python train.py --input="log_mel" --spec_augment=true --tokenizer="word" --embed_dim=256 --encoder_kernel_size=9 --text_encoder_causal=true --text_encoder_bias="all" --muon_scale="original" --momentum=0.95 --max_steps=5600 --batch_size=128 --epochs=18.4 --decay_fraction=0.4 --weight_decay=0.07
Rows from block 4 of the audio encoder of a small contrastive audio-text model, named by matrix and row number. Rows with one number belong to one channel. Each number is 128 + 32 x the weight over its row's rms, rounded and kept within 0 to 255. All counts start at 0. Numbers have three digits each.
After each channel's rows are labels from the 100 clips, of 14976, where the channel reaches its highest value: "lies over" is the class under the peak. Only what is clearly more common there than usual is listed. The data: synthesized solo parts of chorales (CocoChorales). In brackets: how many of the 100, against the usual share in percent.
# convs0: first width-9 conv (encoder.blocks.4.convs.0.weight, 160x160x9, each kernel summed), inputs 0-79
# convs1: second width-9 conv (encoder.blocks.4.convs.1.weight, 160x160x9, transposed, each kernel summed), outputs 0-79

convs0.150:120095087119088084180082108121139136139125170086080107098139095096121113077172166140186143121131094077118125100161117142126113062076117110197098156148096111195133121194122168105156198118186147106076161115091050130106135144117096148137103098
convs1.150:127113098094162138126158194081128143180099109127095129141096150111111134079194119147090144110124101132128110123155091043122125135190114103084040141128139173157086104074104145134093129193176091102088131132155090110106173108145175113110111195
lies over: C#4 (44 vs 3.6)

convs0.119:125164108122121106119140095102062092132162139111205151158109132149066035103120079115121090132130160174114102070109111128093103094091133179151150174090125127165146135076154113160083122146111136139080139163135098131098109117138052109200133105
convs1.119:139121119165124127154115169095129085077131103111163195110023121148145080143141148103142085165141058091126096135103105172137141174161119111087125113132135104144105142209216070146179112147146190153154190119118081124101079172120157136139091136
lies over: silence (65 vs 12.5)

convs0.45:087068142139197145072145102149156089161190075145155119066134132078152120119143108129135088162153143062097125103145127130097132117106117146090122084121109093159157116151082133202125080156150220129135101161155121072092171138103156104127136162
convs1.45:165133157106104161116145122130127108121201167161098137149139116140108143162199167190164153086143120147052099106083156164092141191170129080124125145132079080143153093123131122181082130081105179114141148088147132110092155165125143080127108161
lies over: A#3 (89 vs 3)

convs0.12:150181136106125155132156116104105095079161164122118080100154135125133134089101143146156091167115133161148139120132147084098091184106147182118211110074073096083142201196134149187092119142175145192107078120182100157141161127118135132083169143
convs1.12:128100171066148104192119090120148102144140111124190093121137106134138102100140115156146149137140135119138136097086164120105188173119126098077163099058120145084125129093157093181166135123122058171171213088150117136126099101163130157112130186
lies over: F4 (54 vs 3.4)

convs0.111:133090123159147131118118172074083142082157138108077153108185109115149168127156112114141074077119140095102122147136098146127138112121155166150104132165132130142148117129166119088115097137255125227125127108090110161144129136140126136158127098
convs1.111:105090081103128125124170110128134117115149132125105150131166130094120121165077110128147200115134112124096115137107103071098176112106098153063098136149097133130120162151094141124104140146181116247166183114101081113109110128090150114101115077
lies over: F5 (96 vs 2.8)

convs0.126:156091134131084132140190123071168103137109160154159096116171096166135109099109149119145128156098102181183178139074174181133157161135148096136121102125070147154161123164114078198094091109155148131170163136117097105079104109155173146080142113
convs1.126:151168126127117131083130142131120100127091161126151098124150140114083082082063120089181197172122141162174145069140175140118113163122138094122119115133115130119131176078022078146097200124151170156127127095127184155152124129119115149103151141
lies over: C4 (75 vs 3.1)

convs0.127:119149127159155100156156052141165126088113148128188148118147123141128131121045133116134182126120098145191157159106180147107156153083121113057181135137065132088131162128084170151118149121162138108166161147126145130115099176127101127092120104
convs1.127:072161109110109121198131153154118164102125113109158158099122115109137131121135102057133091166119159116131123121075170192132039093136077134170164091151149213148105135129123054094115147124193111094149059128148133153141123124147149117115131103
lies over: F#5 (66 vs 2.7)

convs0.65:167153113088105133129189095237067128092116104113131084113112178135133142155167109119110077119134055159176146123127093079139081129057085107145098110164108149061140118102111135178171131140115111121128100153199130087144167105191120080152098142
convs1.65:117108121197190093125074091151102077098162123145167117125102104141076118144093125133124185093157156142157156100167101147154167156169104097129120112158123155075149128094115161182113118149099184113131198079166129127076150131081178131099147153
lies over: A#4 (28 vs 4.2); D4 (27 vs 4.3)

convs0.54:119125156142087128075132152217122155086128181078185148136104098145130053126067077107122191144142084109148159093128123175137061154092160106161143085130110161075142133105109116086175116129186126237118140079148137102173133188138138125087150109
convs1.54:071150135159137074169120141159162078101128100103195040104155131129110152057082082158139169150164124109102117118126134164114151125140142130125160131117121132111157093145106145170085150136131135204121107070094155098082060073163149138088132118
lies over: F4 (97 vs 3.4)

convs0.67:137165141134175169079138095136063117117124141201128157120124127126134175123126126157087116143196203115124129124114163112154091075122109151123151117085041118116112177121127098143136169092189139114121102099092080141136130186171156107104180127
convs1.67:108154120065109117105123108127175122134105073149142165121129183125086144055085159094173179152191072194089122072157161077180184113152132157151150065077104157108120087121113115150140146075178168116142150137121121178127130112133147158137104158
lies over: C4 (49 vs 3.1)

convs0.139:106123103089168153119147153132063169141093181052104123135133084166108130089168151092080110149040099101139122099118176119114153106185175121107101150061072134154130177103115147126109105126094167140127118126131147093153143110104118091128141149
convs1.139:106098097156096171150173143117147070086112111069119164113092112143133112112173189136096094164104117131132139108116163121106173073092119200167101109210118139128106206146140082133138122142139122095149173224152108077091198120188145069174142141
lies over: F#3 (31 vs 1.3)

convs0.149:157122123077137086093114112157128122125139162111091098115105126124119095114185160097130115167121107136127108134110085152132101169166143132211186106108095105224093133099148167202133116091107144157177122165096148132143099132097116107131142123
convs1.149:117159122155079138154160173122148100127121119147103105123168151120128112157162170110117122084095141106132092118072198187125128188108131088076180107126116104116192114160139123153102178109076150132111087068072113160144147108106166105106139095
lies over: silence (100 vs 12.5)

convs0.32:143136107210069106169124117101144107127103154144129109117153082176117205112076112154153109134141144138100104122071157163134143126153109100188155143095113120127117087110176083066194107099152078094103126174121119161197051140124148149103103162
convs1.32:138093151110164141135137122098153135112156104124176128158131118099119139145095139170123168165120105124153133111040176127128155046077138080082150154116115141158125164085177107122081153135155182113135099084111153148124189155124141133150146167
lies over: F#5 (45 vs 2.7)

convs0.24:142121143030171159127180059148089127157129146117118066103154157064110122150078119149117153150081138131139115150137128139133147134050110136161134145132126177143139146100128053167046159161185132111082172112141129111084152154095149064118111158
convs1.24:087180141128134147158117059132126150204129108152124097146132123141105092186055170115205101136103068107134123174120137081111107131184159106089144176133158147106102081104139146176137148123166143140093093178128151095090174107168072077117142136
lies over: G4 (27 vs 2.5)

convs0.143:143111120127125142132197163160084155228124056139126062111130093158116156109109166110117142123043082145146106170102143138150113140088158169079124109119078086083091127149131167174139105123122125061146093173114088152124124142096178114093112121
convs1.143:111171140096066183104070120149151152194135162138115105140123117150149163125144174138129055127131199142101133151122099094114055157118118141134137141142127159166119117127154080181096112108090130040148142164099141161121128139159115108142189115
lies over: A#5 (81 vs 0.5)

convs0.58:144181129148123124143191127073041113188169163170136117147112090111129109110137173143140154161098184088094133082109152130176139131013137166132131134059131080109046115117143097123069131135152136093111154101178084155128130101100095146105174119
convs1.58:177111153089101133133049135113192119169162127138141144137154071085130119153142143146155133191070093150195081081131116050118138100112116138099098143095140154100086145161154160148072117141163124160147101141172107169145099150149130127137180130
lies over: silence (84 vs 12.5)

convs0.142:113120133108160145088127127065080115175170163112150055115078125108132139177048049148123113108123154160111088114103157095133115159118125106113172118120133098098198123150131141187138132195145086081141077148110069114088130121119041101129121070
convs1.142:118083086173120128155120147126165164116150116104155054139097119110137133213140074121113200103116106112142140107162081198167136142112164137135144141126183144090031141155146087106141144099187182126130103075068136055136118205167113076119114107
lies over: F#3 (43 vs 1.3); F#5 (36 vs 2.7)

convs0.9:151117136159094128173154094169159125123155136116128120140111162113118130112128127134145117121126130105102099133147113116150169062114131155204131155134085118147175123142143160113127104139142132255099066117131125154095129122155162129155126108
convs1.9:149161147109128163121104061171155104153141094152156080127132086118104090142115084139138090163099081070115094141086128108152137162157158145071135165108123107123099149068175095132099096123193152248135084167106129127154111111119144156070118126
lies over: F4 (79 vs 3.4)

convs0.115:151141123119074139136116123064098170104102162075108115111158115144139152096093132117127134155150113125110099103116146107119101089113089120183091132043184119140141112142146090160080132133142158174128150096133097158114083114154044133171127132
convs1.115:145041124112160124081154141117127200109118128120106128138121136133129157124170104163092137088122112159142111145124156159124172089117140146164067069075101115088138093069123168159109127105102191141105255066155139148099176080100114122106080123
lies over: D4 (94 vs 4.3)

convs0.103:141149138142095180138131097175146141136142125122100104130147110126132170106163105114132103117158102132089136131166105082108125090094133057122142142170129091142158097206156099203127152137138140197120063146068135121136180125149174166136105113
convs1.103:119126143104151111136129125158127148132158132123121104132165112163084162084095078175152142131168112153085122125165138156112126079143128120124157119134116165116108134081110144168132133142133203181143255158108141121098105154079150134143154122
lies over: D4 (39 vs 4.3)

convs0.33:112128151154111095127110106094083085129175151104195071144125080079069111130140114078117180164136134166153099107098152148159079110149079079144152159118070146165118098053128169121117151122094193176153130124124113085142108088090110154127059091
convs1.33:112138173108106118150138098105127126202157085108214092140126125078097109148181117173164117141122135065132135128149126155123145198107106079114138129155124121129091113136131112054086133138138155147137184136114140131147111146174126168117136109
lies over: F#3 (83 vs 1.3)

convs0.74:113170127138130149190102147141155125144158099186100179140182149105165155129119092122179129112158156142110140102162127056130146124189145116165095140193118089188190137155114136233177109128132116104111109105145175108091121083172161132153146135
convs1.74:135161123096118144180146144171142092149139148171136126109153111144105161148067119115102104129161081168097086089167119090134096168069141117048151135144111115197072157075090098205085103149129169108117194113113148028158091100136135148100118115
lies over: A#5 (51 vs 0.5); F#4 (31 vs 3.3)

convs0.40:079067105184138138100056152125107107154127127117191119114152110123163101118152118120126145104122062138079143085078055130074093107079104092109132113128102106121124145121062200122119110098155142097139122138135097116106105196144135118144158139
convs1.40:172107152103109121132116084064154136124127078111195094129089168136160149097116096137143151156135156168051110094110098149105116142187086101155162111147121115121133113141120113135163113178144145135102199160113087148190084113105084123152038111
lies over: D5 (51 vs 2.9)

convs0.38:144155157143146177100093140159139126089123106134149090110172167118146124120105114155150122134154166124094137139150128080097158100109189149142174145183098144074140120104106125123154127132180104154124136147112175143150144148119175113156121146
convs1.38:105128122147113095101138108151152143105122091157143101126134116129140133052116196143131153156173106110080170121156131090112123152087128127088161156146108105123090152152100149153140165102141089151143131124109186117106136058141124117107072148
lies over: A#5 (91 vs 0.5)

convs0.42:130114175171152138144175157142064058143142126127072084124083133106112181120186147106116149097139065141107153141139104149131135168153198137155097113100145109047101139080116146115100180156137137149120145160122143133190138128102068087131102104
convs1.42:145169145121169104165125157136138178147117209119099085136141126138109139134128175146145142038084161163110091111143099147130187161117107135170055164097198133051106127143066176156107216125120146127109055093046141189132090098101121097142140177
lies over: D#5 (53 vs 3.3); D#4 (44 vs 4.2)

convs0.23:137129101140147149152135107147093123137111079133146175113117136124122111133135106076120134117127080188100179134197132076102125162045141129221078177143122123090086122155110117144206154134115093138189123149173147148107110144166109172118096181
convs1.23:081098085144087116159124094158170135148167123146161178157118096171131120116138178101153076134151142187066166103202143130132103174173100143088112095154118156135179166095146090156053181090108154113141200147141135140083195125058117155122180086
lies over: G#5 (61 vs 1.5); G3 (36 vs 1.8)

convs0.71:134103087085158079103121095046085104085121101093187181126138110111140090151141141136090159138120178092145147089108126110116119203111147095086096086153115129191133122172156125177126124134083076143171167129134128123151111114174111087118112106
convs1.71:127120136169176102135188178099174201118142201102122105112099089108139080086121157168161141071107157138129192109135123188147148108111107133209070100077147075132146118111188157160110168153153174087112161117105127167108142109097139121096120151
lies over: silence (34 vs 12.5)

convs0.73:177112091117099142155123170112171146168123156144101158148174103143105136155062130147128161109193176139123156160166190169171073178169132133118105124094070163144106110090120150062058199104131111103173100118122181134168122089164124150109186165
convs1.73:119109146108136078193162157119123115092180111146100132113130130124127123111152141132146040130175121103094036104138201075184147135102123133141139138155129031140128161147191114107136141128186112163158093083133174133108138113111130111092105102
lies over: F#5 (93 vs 2.7)

convs0.77:146157123037133104125097142108077115171116214152135130112087102141105150152076126152192111135065195132142100092173134147130154152169133106118169091095118115142077084114187156118100030120098093078125094126078120095135118110131103135104129111
convs1.77:140160139149107149075150147130148110095090139141134163128146149132144141136240099144075100177074172113099144121168145139175127163096142151150124137160149158138141089131220119166192057144054115135115123105102149131077203142153201133133101053
lies over: silence (37 vs 12.5)

convs0.21:130119129170146114118141140046064107112121132118163092119154067133125095156098143119133181168105154126105121136130189104158152138069098178099166118111134111098013164094114097188137119119099129150133155115158092107129147105102039105127165106
convs1.21:158166099109112117154067164193182136107092139131199082123116102102123081194178094122146139190115130129119136145144158148124154145093122177160143150121126132133079152145177157149114129133125156183125189167146131174101147136108107058167132150
lies over: D#5 (46 vs 3.3); D#4 (38 vs 4.2)

convs0.92:120063135152155137159168167027118138081167148073166147171120121122143094109138107114133150196081159186102129165136107149078118115154090135094144108096065107131117144086129046113112069183135125148136089093186057169138130087126181125119101154
convs1.92:124123124142105119051118179139083153109159160099100119104140108131101168152080193157160145102086103180134148162173090112150171132094146134171137154108129128138110164088112143111159121151150143151122176181168081131141142121124140158121147153
lies over: silence (96 vs 12.5)

convs0.144:148112138197114126127134174093111155113150107165113136129127108123150123165068130131165107110123126106088101097228114023141138146083130128112142140147114160117102136173093140109216168170168139081132121096101100106089119072096124134141125137
convs1.144:123184121099126140205148169128157161176173136164146110124131120140152116093127162116112168122150115125057121113215099085122118105111124141100075125150129054120127204084126127157080201151158111139173216127126106064121082114164131154058145153
lies over: F#5 (88 vs 2.7)

convs0.100:191200144104144083135115149116132123131153159171145099138096153092137143144164158122106158119091128073179189126110156049175097103192158084121117142091156135122077102128147094127138115152134154098119166139151141149114115249134103147155178080
convs1.100:114154120120108141115200178104104147156137097153160154131149104145130137202077110105143036106113108134149154160120168150184185221079188071127121122123143131131088167123141126141121145187136079131153070093165178180124180048137143128134166155
lies over: F#5 (99 vs 2.7)

convs0.37:134167137177214116168100056160137149119065158084108120111157153067098143116125075115149157132149144116148194155170144066175120142128129130121115137155152102127129107147130127164167131113090124098081135120072102119109198159125190127110129097
convs1.37:145170136120083156153144099229181063164078097131144094095147081098131148087103085148127089100167125106103177121219143096107118151107134096134129113128132151149095132145078134169084140072090114123105134098101079128087115106118142113119155136
lies over: G4 (31 vs 2.5); G3 (27 vs 1.8)

convs0.112:139122053104171126110106168079118096149134135201136097151140142145110130123148143142139133122205149119147164144129085111114190144070183135119165121106144120159137126091113223195162069092124171110099146129181192122144112156120126103113124172
convs1.112:146187108098064153111100121185160137122170165195147095130124133135119124052156148089143076139203147134177146119152144156141080094139113074136155077080135140173143110153123078192129156102113087143144162170113136141145100076142124057104152137
lies over: D#5 (100 vs 3.3)

convs0.107:178132118065069102145152092121084155223147142121147112106141138172127159125115101177075115179097139058178132135100101162127128108146118082212118201139166088145135146109134119117115163153141128163150128154125103125117127056150070192129146099
convs1.107:143152151140153134082126032171141071144122086131179132115116123155125155107111095087164087108150096120212166072089114194101127127086085146101127133158149135124145128149176090089123123167176081175167131056098166094121093156123129143112162113
lies over: A#4 (43 vs 4.2); silence (41 vs 12.5)

convs0.6:149103141116141158128131110173103126075043107088131116145125135115174116150093146168112133131104148128149096119163149156135128138255171131140145125146132163112120134083144066081149207155117123049108090143125131105127183077149063102136116142
convs1.6:152063128165133197176130133163166097180125142114167143128135093108107129149088119112131126094089085112206120156106125115089107112065083154130140117152116105145149159067194131108157125066131097192127099117135082071113060130174123144103073140
lies over: G3 (65 vs 1.8)

convs0.102:130116129171096063125094096116131162112107132094127123112102116163141124149124190067136135148165175127134175115094067178145145165141142141164118139120044193140153145157089114101122166140189155129129194067113106158142085058048147114105151066
convs1.102:096136122132185113137113088116093058092117110134102117134131107198084095131196076161054100158132087149136166134112128110142106092134160160105124112145131099216109169128114078124106100102175081127101139081098090115207121165155122137189148121
lies over: F5 (71 vs 2.8)

convs0.124:111122125151179125120108111133089110194112129085120122093106126102161145123128141181157141099115087110121136124175097074089121082168144095161067132141132117053142106167107126108164127117110093167053149128091125153169125151085128118181128116
convs1.124:114091103124066129124087095146189108168140072156172099111117120110116147078081238118105120129148133127149094145171101049109166142090096128125101139138122174093112145123065152119130135066150093145124118139217141166096128123147115119132108157
lies over: D4 (56 vs 4.3); F3 (41 vs 1.1)

convs0.148:158107101071066143125168134123097115147157134163165109175097139132117181123165118172158136071090070099129113077098129105121109116131142161122173134119123123092057134097158123099143141107161146090142163131130098097089144101099043076104119095
convs1.148:098121125109189108143072140136087142132130136160103154140162129143118099130104113143063136016091178182154158101148121177144088159149113184180163138150090143104160118152137155149135104082093130108135111171132160134121034092153174096143108180
lies over: G3 (25 vs 1.8)

convs0.113:146155112118110105097098145114028165106129075108153143100113092125106135148170128128139139140095164129097114166094113094099109103125121171135147126107152049122127141056120093171106116152117162115090173095150119121127128120153104107084128116
convs1.113:128187149114145104050088147075174189184142150110125088119155115137088078141128119141150117118158121129105095082131115150120132137140160112185135070129095140143119111177147140121046109157119154134116138187162170088116185151133149148126156131
lies over: C#4 (90 vs 3.6)

convs0.118:132179117127146061123115121128060112131127127139155138079099103135105119107077108141086128178134182180121115093126098126091076066152198142131145124086132139085138179162119106146113149091102141170109155150111090100166065107185156113132099137
convs1.118:191118151149140133158103157150151187114086109154174173150083126135125104128198092099164077177131114097193116120092142149168164140110101145143115125133180164184082129127145113117109128118085086131128170193153118126134137170112147126136212117
lies over: A#5 (74 vs 0.5)

convs0.151:125148121143135142128143149094074082116143123111131101140101148113092176079136097126150180185068128174151149137118139153109182134095121129127158124108089125155137090199110146061167134073133182141100131153148193116164082117118112111099133092
convs1.151:117123120111145101121117122120165130213149135126152102136080147155128148074152087116180085146123136087100162126131122081107054107146140132133136153166129139168077142112100106050061198094134080144121143147116206124172133143147116066109125129
lies over: C#4 (34 vs 3.6)

convs0.88:068137129133090119123181133098158090164160136127081232139117132156096188140144146120106085104169176107161157149085138162091117203173116139162118138187134098138121171104153167111140111112205117097132115115151134087159096168169067109139159098
convs1.88:145117126146174081171184121089121164123138092109094174123100144171103165134150138066117114144151101126158110135099172108140124137090054157108100126176169141142113139135157127103156146134154190118158154122147181072154095086122132136095163073
lies over: G#5 (27 vs 1.5)

convs0.109:143148120097150126138100099047123063142139136186099051118103110129124129096173138103167131153048036104108129145123106186137127107124126117146137135121102100133101088116100136160112089128119201093109197096110103095118140078066190097142082106
convs1.109:150142082111120134157169108071108140130164110147139065123132162195143155075079181163138133133067184131156176139081083131183108140187131097103074085130157117112132131140151100120162090138058061130082126118126104079179144153175128111127071144
lies over: F4 (30 vs 3.4)

convs0.114:078132184066141105108178135171104168069180168103187130147150159085079151122101127134119144174147131122097083124168128105158072110076128159139146113134103162052156115091149196090120127122176108143068153107112071183135090150122067110112082139
convs1.114:115107117147137103118188125174130164106151069143153133128134114131121157140038133190162098214171162138156132171056085150172124137095129118139108107116101138124130139160145089098146113172151180139137094120082134118096129093177142097110144193
lies over: C4 (68 vs 3.1)

convs0.85:116135107170147083141134173161158099142114168126094119125152123120072170165128151112138083155157099131125131158123126056104091163243127102140139165088104180127255127145163095095105088158148082227143110153095153133113103061133155146141151114
convs1.85:188119125092091094134111106163130120158140163133148114140154139085106146190059140102130199182150092137155126154148090079132158173040118134108120132080142049120015118126144122134098132153176128187116083143156166174141140131138112099098140115
lies over: F4 (79 vs 3.4)

convs0.95:143095144094157087111126108158167106100098144085117144136148108119102100158152137119080125161173175119145086101073115119157124106071094111098119093091125133094240113147129056176183087100123119109144128159115110139184156199151150130122134113
convs1.95:189123126122116150117133133119132109138132095089122116138129154151111141066129131167163128115179067085155139116128127120172211112155115111125128111109139064177038123107147116154093129231155140094109192065119126108142186068130130189151153162
lies over: A#5 (100 vs 0.5)

convs0.43:143121057138109115102160159191049121138119106175192111117094140167088109090120091131088126117192118137115114141094118124124096151154070124097103130121109108138146056099131162151199116114106108108157105089209077145067136149115082085144111072
convs1.43:120136090117130188080161062154163127155110147164156114121107137127113118109139097158122150086177123166099180143153099151108144077150175152134165136131144098133081161137070144088069079100179157117119164131167111062108087115169075177126116166
lies over: A#4 (55 vs 4.2); A#3 (40 vs 3)

convs0.52:154089081116178175109113190137087092136106167152150069133096139110153110162141113141144131121098097103116112091121121135117140145100085120166095066097071194117127135141140097125143135147103155154095122108166161086094164098080142143091137101
convs1.52:167171079143145135111207134130131126084107129105073139127186116149104086126131086146107105113062116177132097130173128081114104123180121151122123138132137122122111125087101128164155122111123110114108075133184151121150084165115149118158125126
lies over: F#5 (33 vs 2.7); silence (32 vs 12.5)

convs0.83:121148113111048127162141162157160124114132148164091153115070127142126158062124093134153162137111112084128083120095051107103155073142117101203166127155123151160082128255091142125152117121115153162103093134105189128114116160136163163108108125
convs1.83:181103099132130157126052119134113099148134146120152153132109164142101137122148094110118141068112138111144107118077109099121105107132133076064147106118120107160172150018058094141106107068091097155107156135114154139192141095139124209117129122
lies over: G#5 (62 vs 1.5)

convs0.105:106105152215142184083104106120171116042137098110168103147118166078158134108091134124139121145152144110131076119118106142172134115148107109220111100160155143100119106119097061143130102106153105076147101130115163114097191122153127105126121151
convs1.105:131116118099096143102161180135152141167087132107145093119083120131151094095092075152125158170139109117068191155093162120079181175088196152082175133168098066084152161083039124128169130120156138166103165169105172120116134112206117128125136121
lies over: G4 (100 vs 2.5)

convs0.57:147123093155153112109135133081142127156157100111102151149181114102121105172171141182149157084125164080054126138130115102107173107122160140097073105201079062160165135143146095159174144104212133192130142165163143130105101203139130123104065158
convs1.57:083137148096128157164110159125153138168162094108156104114146107117126103089113093141148148101150079106114123132130149068141153235130175150122094142146102118167096109104096132164084158141228170187132136082129110143119182069157126146149163141
lies over: A#5 (86 vs 0.5)

convs0.123:158123117140147125120198072108050147125133120142126091124114077082095157073083120104123111102125057167162052126129147096133086096209143072143105153107075197074082136100105107164105124158130102097126073088046147082106074082097111097152160170
convs1.123:113070137124160144125021132176152144087126133111162128134072106082108070112120122169193140136129188125077088170129109127128110082078149142096112096107129150104169180114097111121155142123114164105154125178164138139140121147167129154113127116
lies over: C4 (73 vs 3.1); C5 (25 vs 3.5)

convs0.154:136173136231120148148128150127093153141134154111124104116118105131120067136074138149105081131046171101078077125092132206156079108105106151139099050139141150129123152119069169117109151158146104068109131133130083138161148088111088162145123124
convs1.154:144130129091143114111177102155163184156070140084111155146111115092139167146188145106135149211104126164071150115103126028127168112097126096122065136161131126131096099115093145115131116138128170147111125184082121089080163115131137150148091096
lies over: D4 (31 vs 4.3)

convs0.36:119145129157140167129213107152148089115139122150127118152149167159096130164212134115106077093116099132110126143070132128107113124111152119131110174078129148188134120168101139082114125125144191136149128126126117137117126098166157080143120126
convs1.36:137180139125135089098061116105125106061183117086093147132129131145141150189098117065193179148109108108153111097146095076113105134165117132142122098130146120141117128071070131125138127106180162146092173110125139174091081151078156140156139135
lies over: silence (33 vs 12.5); A#3 (30 vs 3)

convs0.15:129092122066171082103127162180089151139118117131217128124098162109115122106146145130221093103158204114117151102126141132097129201129144100129164107127122137132119115100114117083164130128155105184140148165082115125157099168123125128134135091
convs1.15:148115154149088167106121122119161143158103066142202154142114139132150188113198125135074107163098091154162102147177141157112118137137132163134118171137126087179126155142168181094083148157132146160124209118134170065127090112141191053142126183
lies over: D4 (90 vs 4.3)

convs0.108:110164122153158173129165165149070157026133154148166174139125180123160151113111119156128165079159118102158133123117124149121107164110078109146148142116130069167125132064135056090163096107214135109104126095148075172101150183167145099132159098
convs1.108:148188100123089151077102125178155113198121122152194111163098135174122145068085086167188129111145148099060153131088124103097111163137138054105105108132130134119094119039147073097145108066158072148172160190152119168100110066105122118125085151
lies over: A#4 (44 vs 4.2); silence (43 vs 12.5)

convs0.61:156182104162113127085113137071116144143126179105090102088127090121105164139132094121095104150009151165116130184135206097131138151154139092145066115101137150111116136162202102180128155117121120129163162118091078124144189122150098129072124109
convs1.61:125145101100150105075176120160149122152095088122141122154148153125110162103055154052154185087140162167124107136177154102132055130101101118121188134111157146125114184109136120147106132138137135161141115117139123132117169092063115159130127092
lies over: C#4 (32 vs 3.6)

convs0.132:102108161156122063123154113077062107122146159128131081117121149111183117098125136080105176138086146100077110088057112177112154203131146070139133130089097150172127135076135231094093065134164103168074140120082129096120118061125075110138090061
convs1.132:105164108106132129128136155098175197106133071139100113145155139079165077108093136123138125166087129102071151129108123117127095113103147162117144156137143203141106155173125052106180111094160159159106156093032144119138150165125129153114136129
lies over: C#4 (97 vs 3.6)

convs0.155:116110116099049128100088073094086083167113166148114064100127118138123105072157155123163087087082100085090089084082115140162181154129121112088098120122096134124132076170094099169087118096126135099110141110132153117097152000128080143102125192
convs1.155:111112126097147129131097164037168080195090069096058124106129100144152140134103145107092103083108169120119151083119127129115132115143123118118096086095136062158232153120132125152085133121094140045134087099171157073137055194093109187137036161
lies over: F4 (44 vs 3.4); D#4 (29 vs 4.2)

convs0.22:119069101106099083123187097126091148095111151086143145123106110133150087110117155147123123163159151121161065149090085115095112146164118127164073143135075127124121105133089159162163006143119111137186113095100102097112080071115103133177176122
convs1.22:143079128157141104139067090141169178089126155093154130112061140126120080164156164101133154145170170104100152156076081163109134168092125165143083145173110098139141148147172131089148109063147081101106186089130094108199109195115102112130148139
lies over: F5 (42 vs 2.8); D#5 (30 vs 3.3)

convs0.159:127148130026174139143087135095076115090145113155086092111117127125121100159114124093130162137123139078115081156132157113121120122050131127125171089111106104100111184121107174142130089090100111160157136134113143147086107149161114175138175118
convs1.159:100159101183090119168146124116111165098156112153098108134130147170123105172187141165144058053140176158169110081105144166165098118126126138147112131120150183108146140116054096100097096153069146100139056116155190217137159147105137132106093082
lies over: A#3 (30 vs 3)

convs0.14:117078147116163148106070161153131058084137158161144133142114114100118135110058085153116107097131094169079050154147120085173134090139161096122177108162155163137079125188078133084169149127141167174119108139109138167091115122160129082119193116
convs1.14:139071129110090151169145098163134075087121116185129125119109151141087122074134146131114184104131122160158101155088184191104091158147072136167145060117126159092183157140057100118086082081176138173162132121068158126108123124107091100114070113
lies over: G3 (42 vs 1.8); F#4 (33 vs 3.3)

convs0.31:129173147188150179110106133155158155113153076088102177139123161107165118135179133106155115123171106084129116146164083090146202068170125151140113110167119113210153145166112232097159148157103096125136116149141194098105166142101153124190130122
convs1.31:110087137091074099138046107155150161154158117138136178145125130106152120111081151060121088164171141141115095114172121112161060141107125181081128121125127165200112138082069047127080227119116125139134118143134178159135081137155125101095080145
lies over: G4 (50 vs 2.5); G#4 (35 vs 3.6)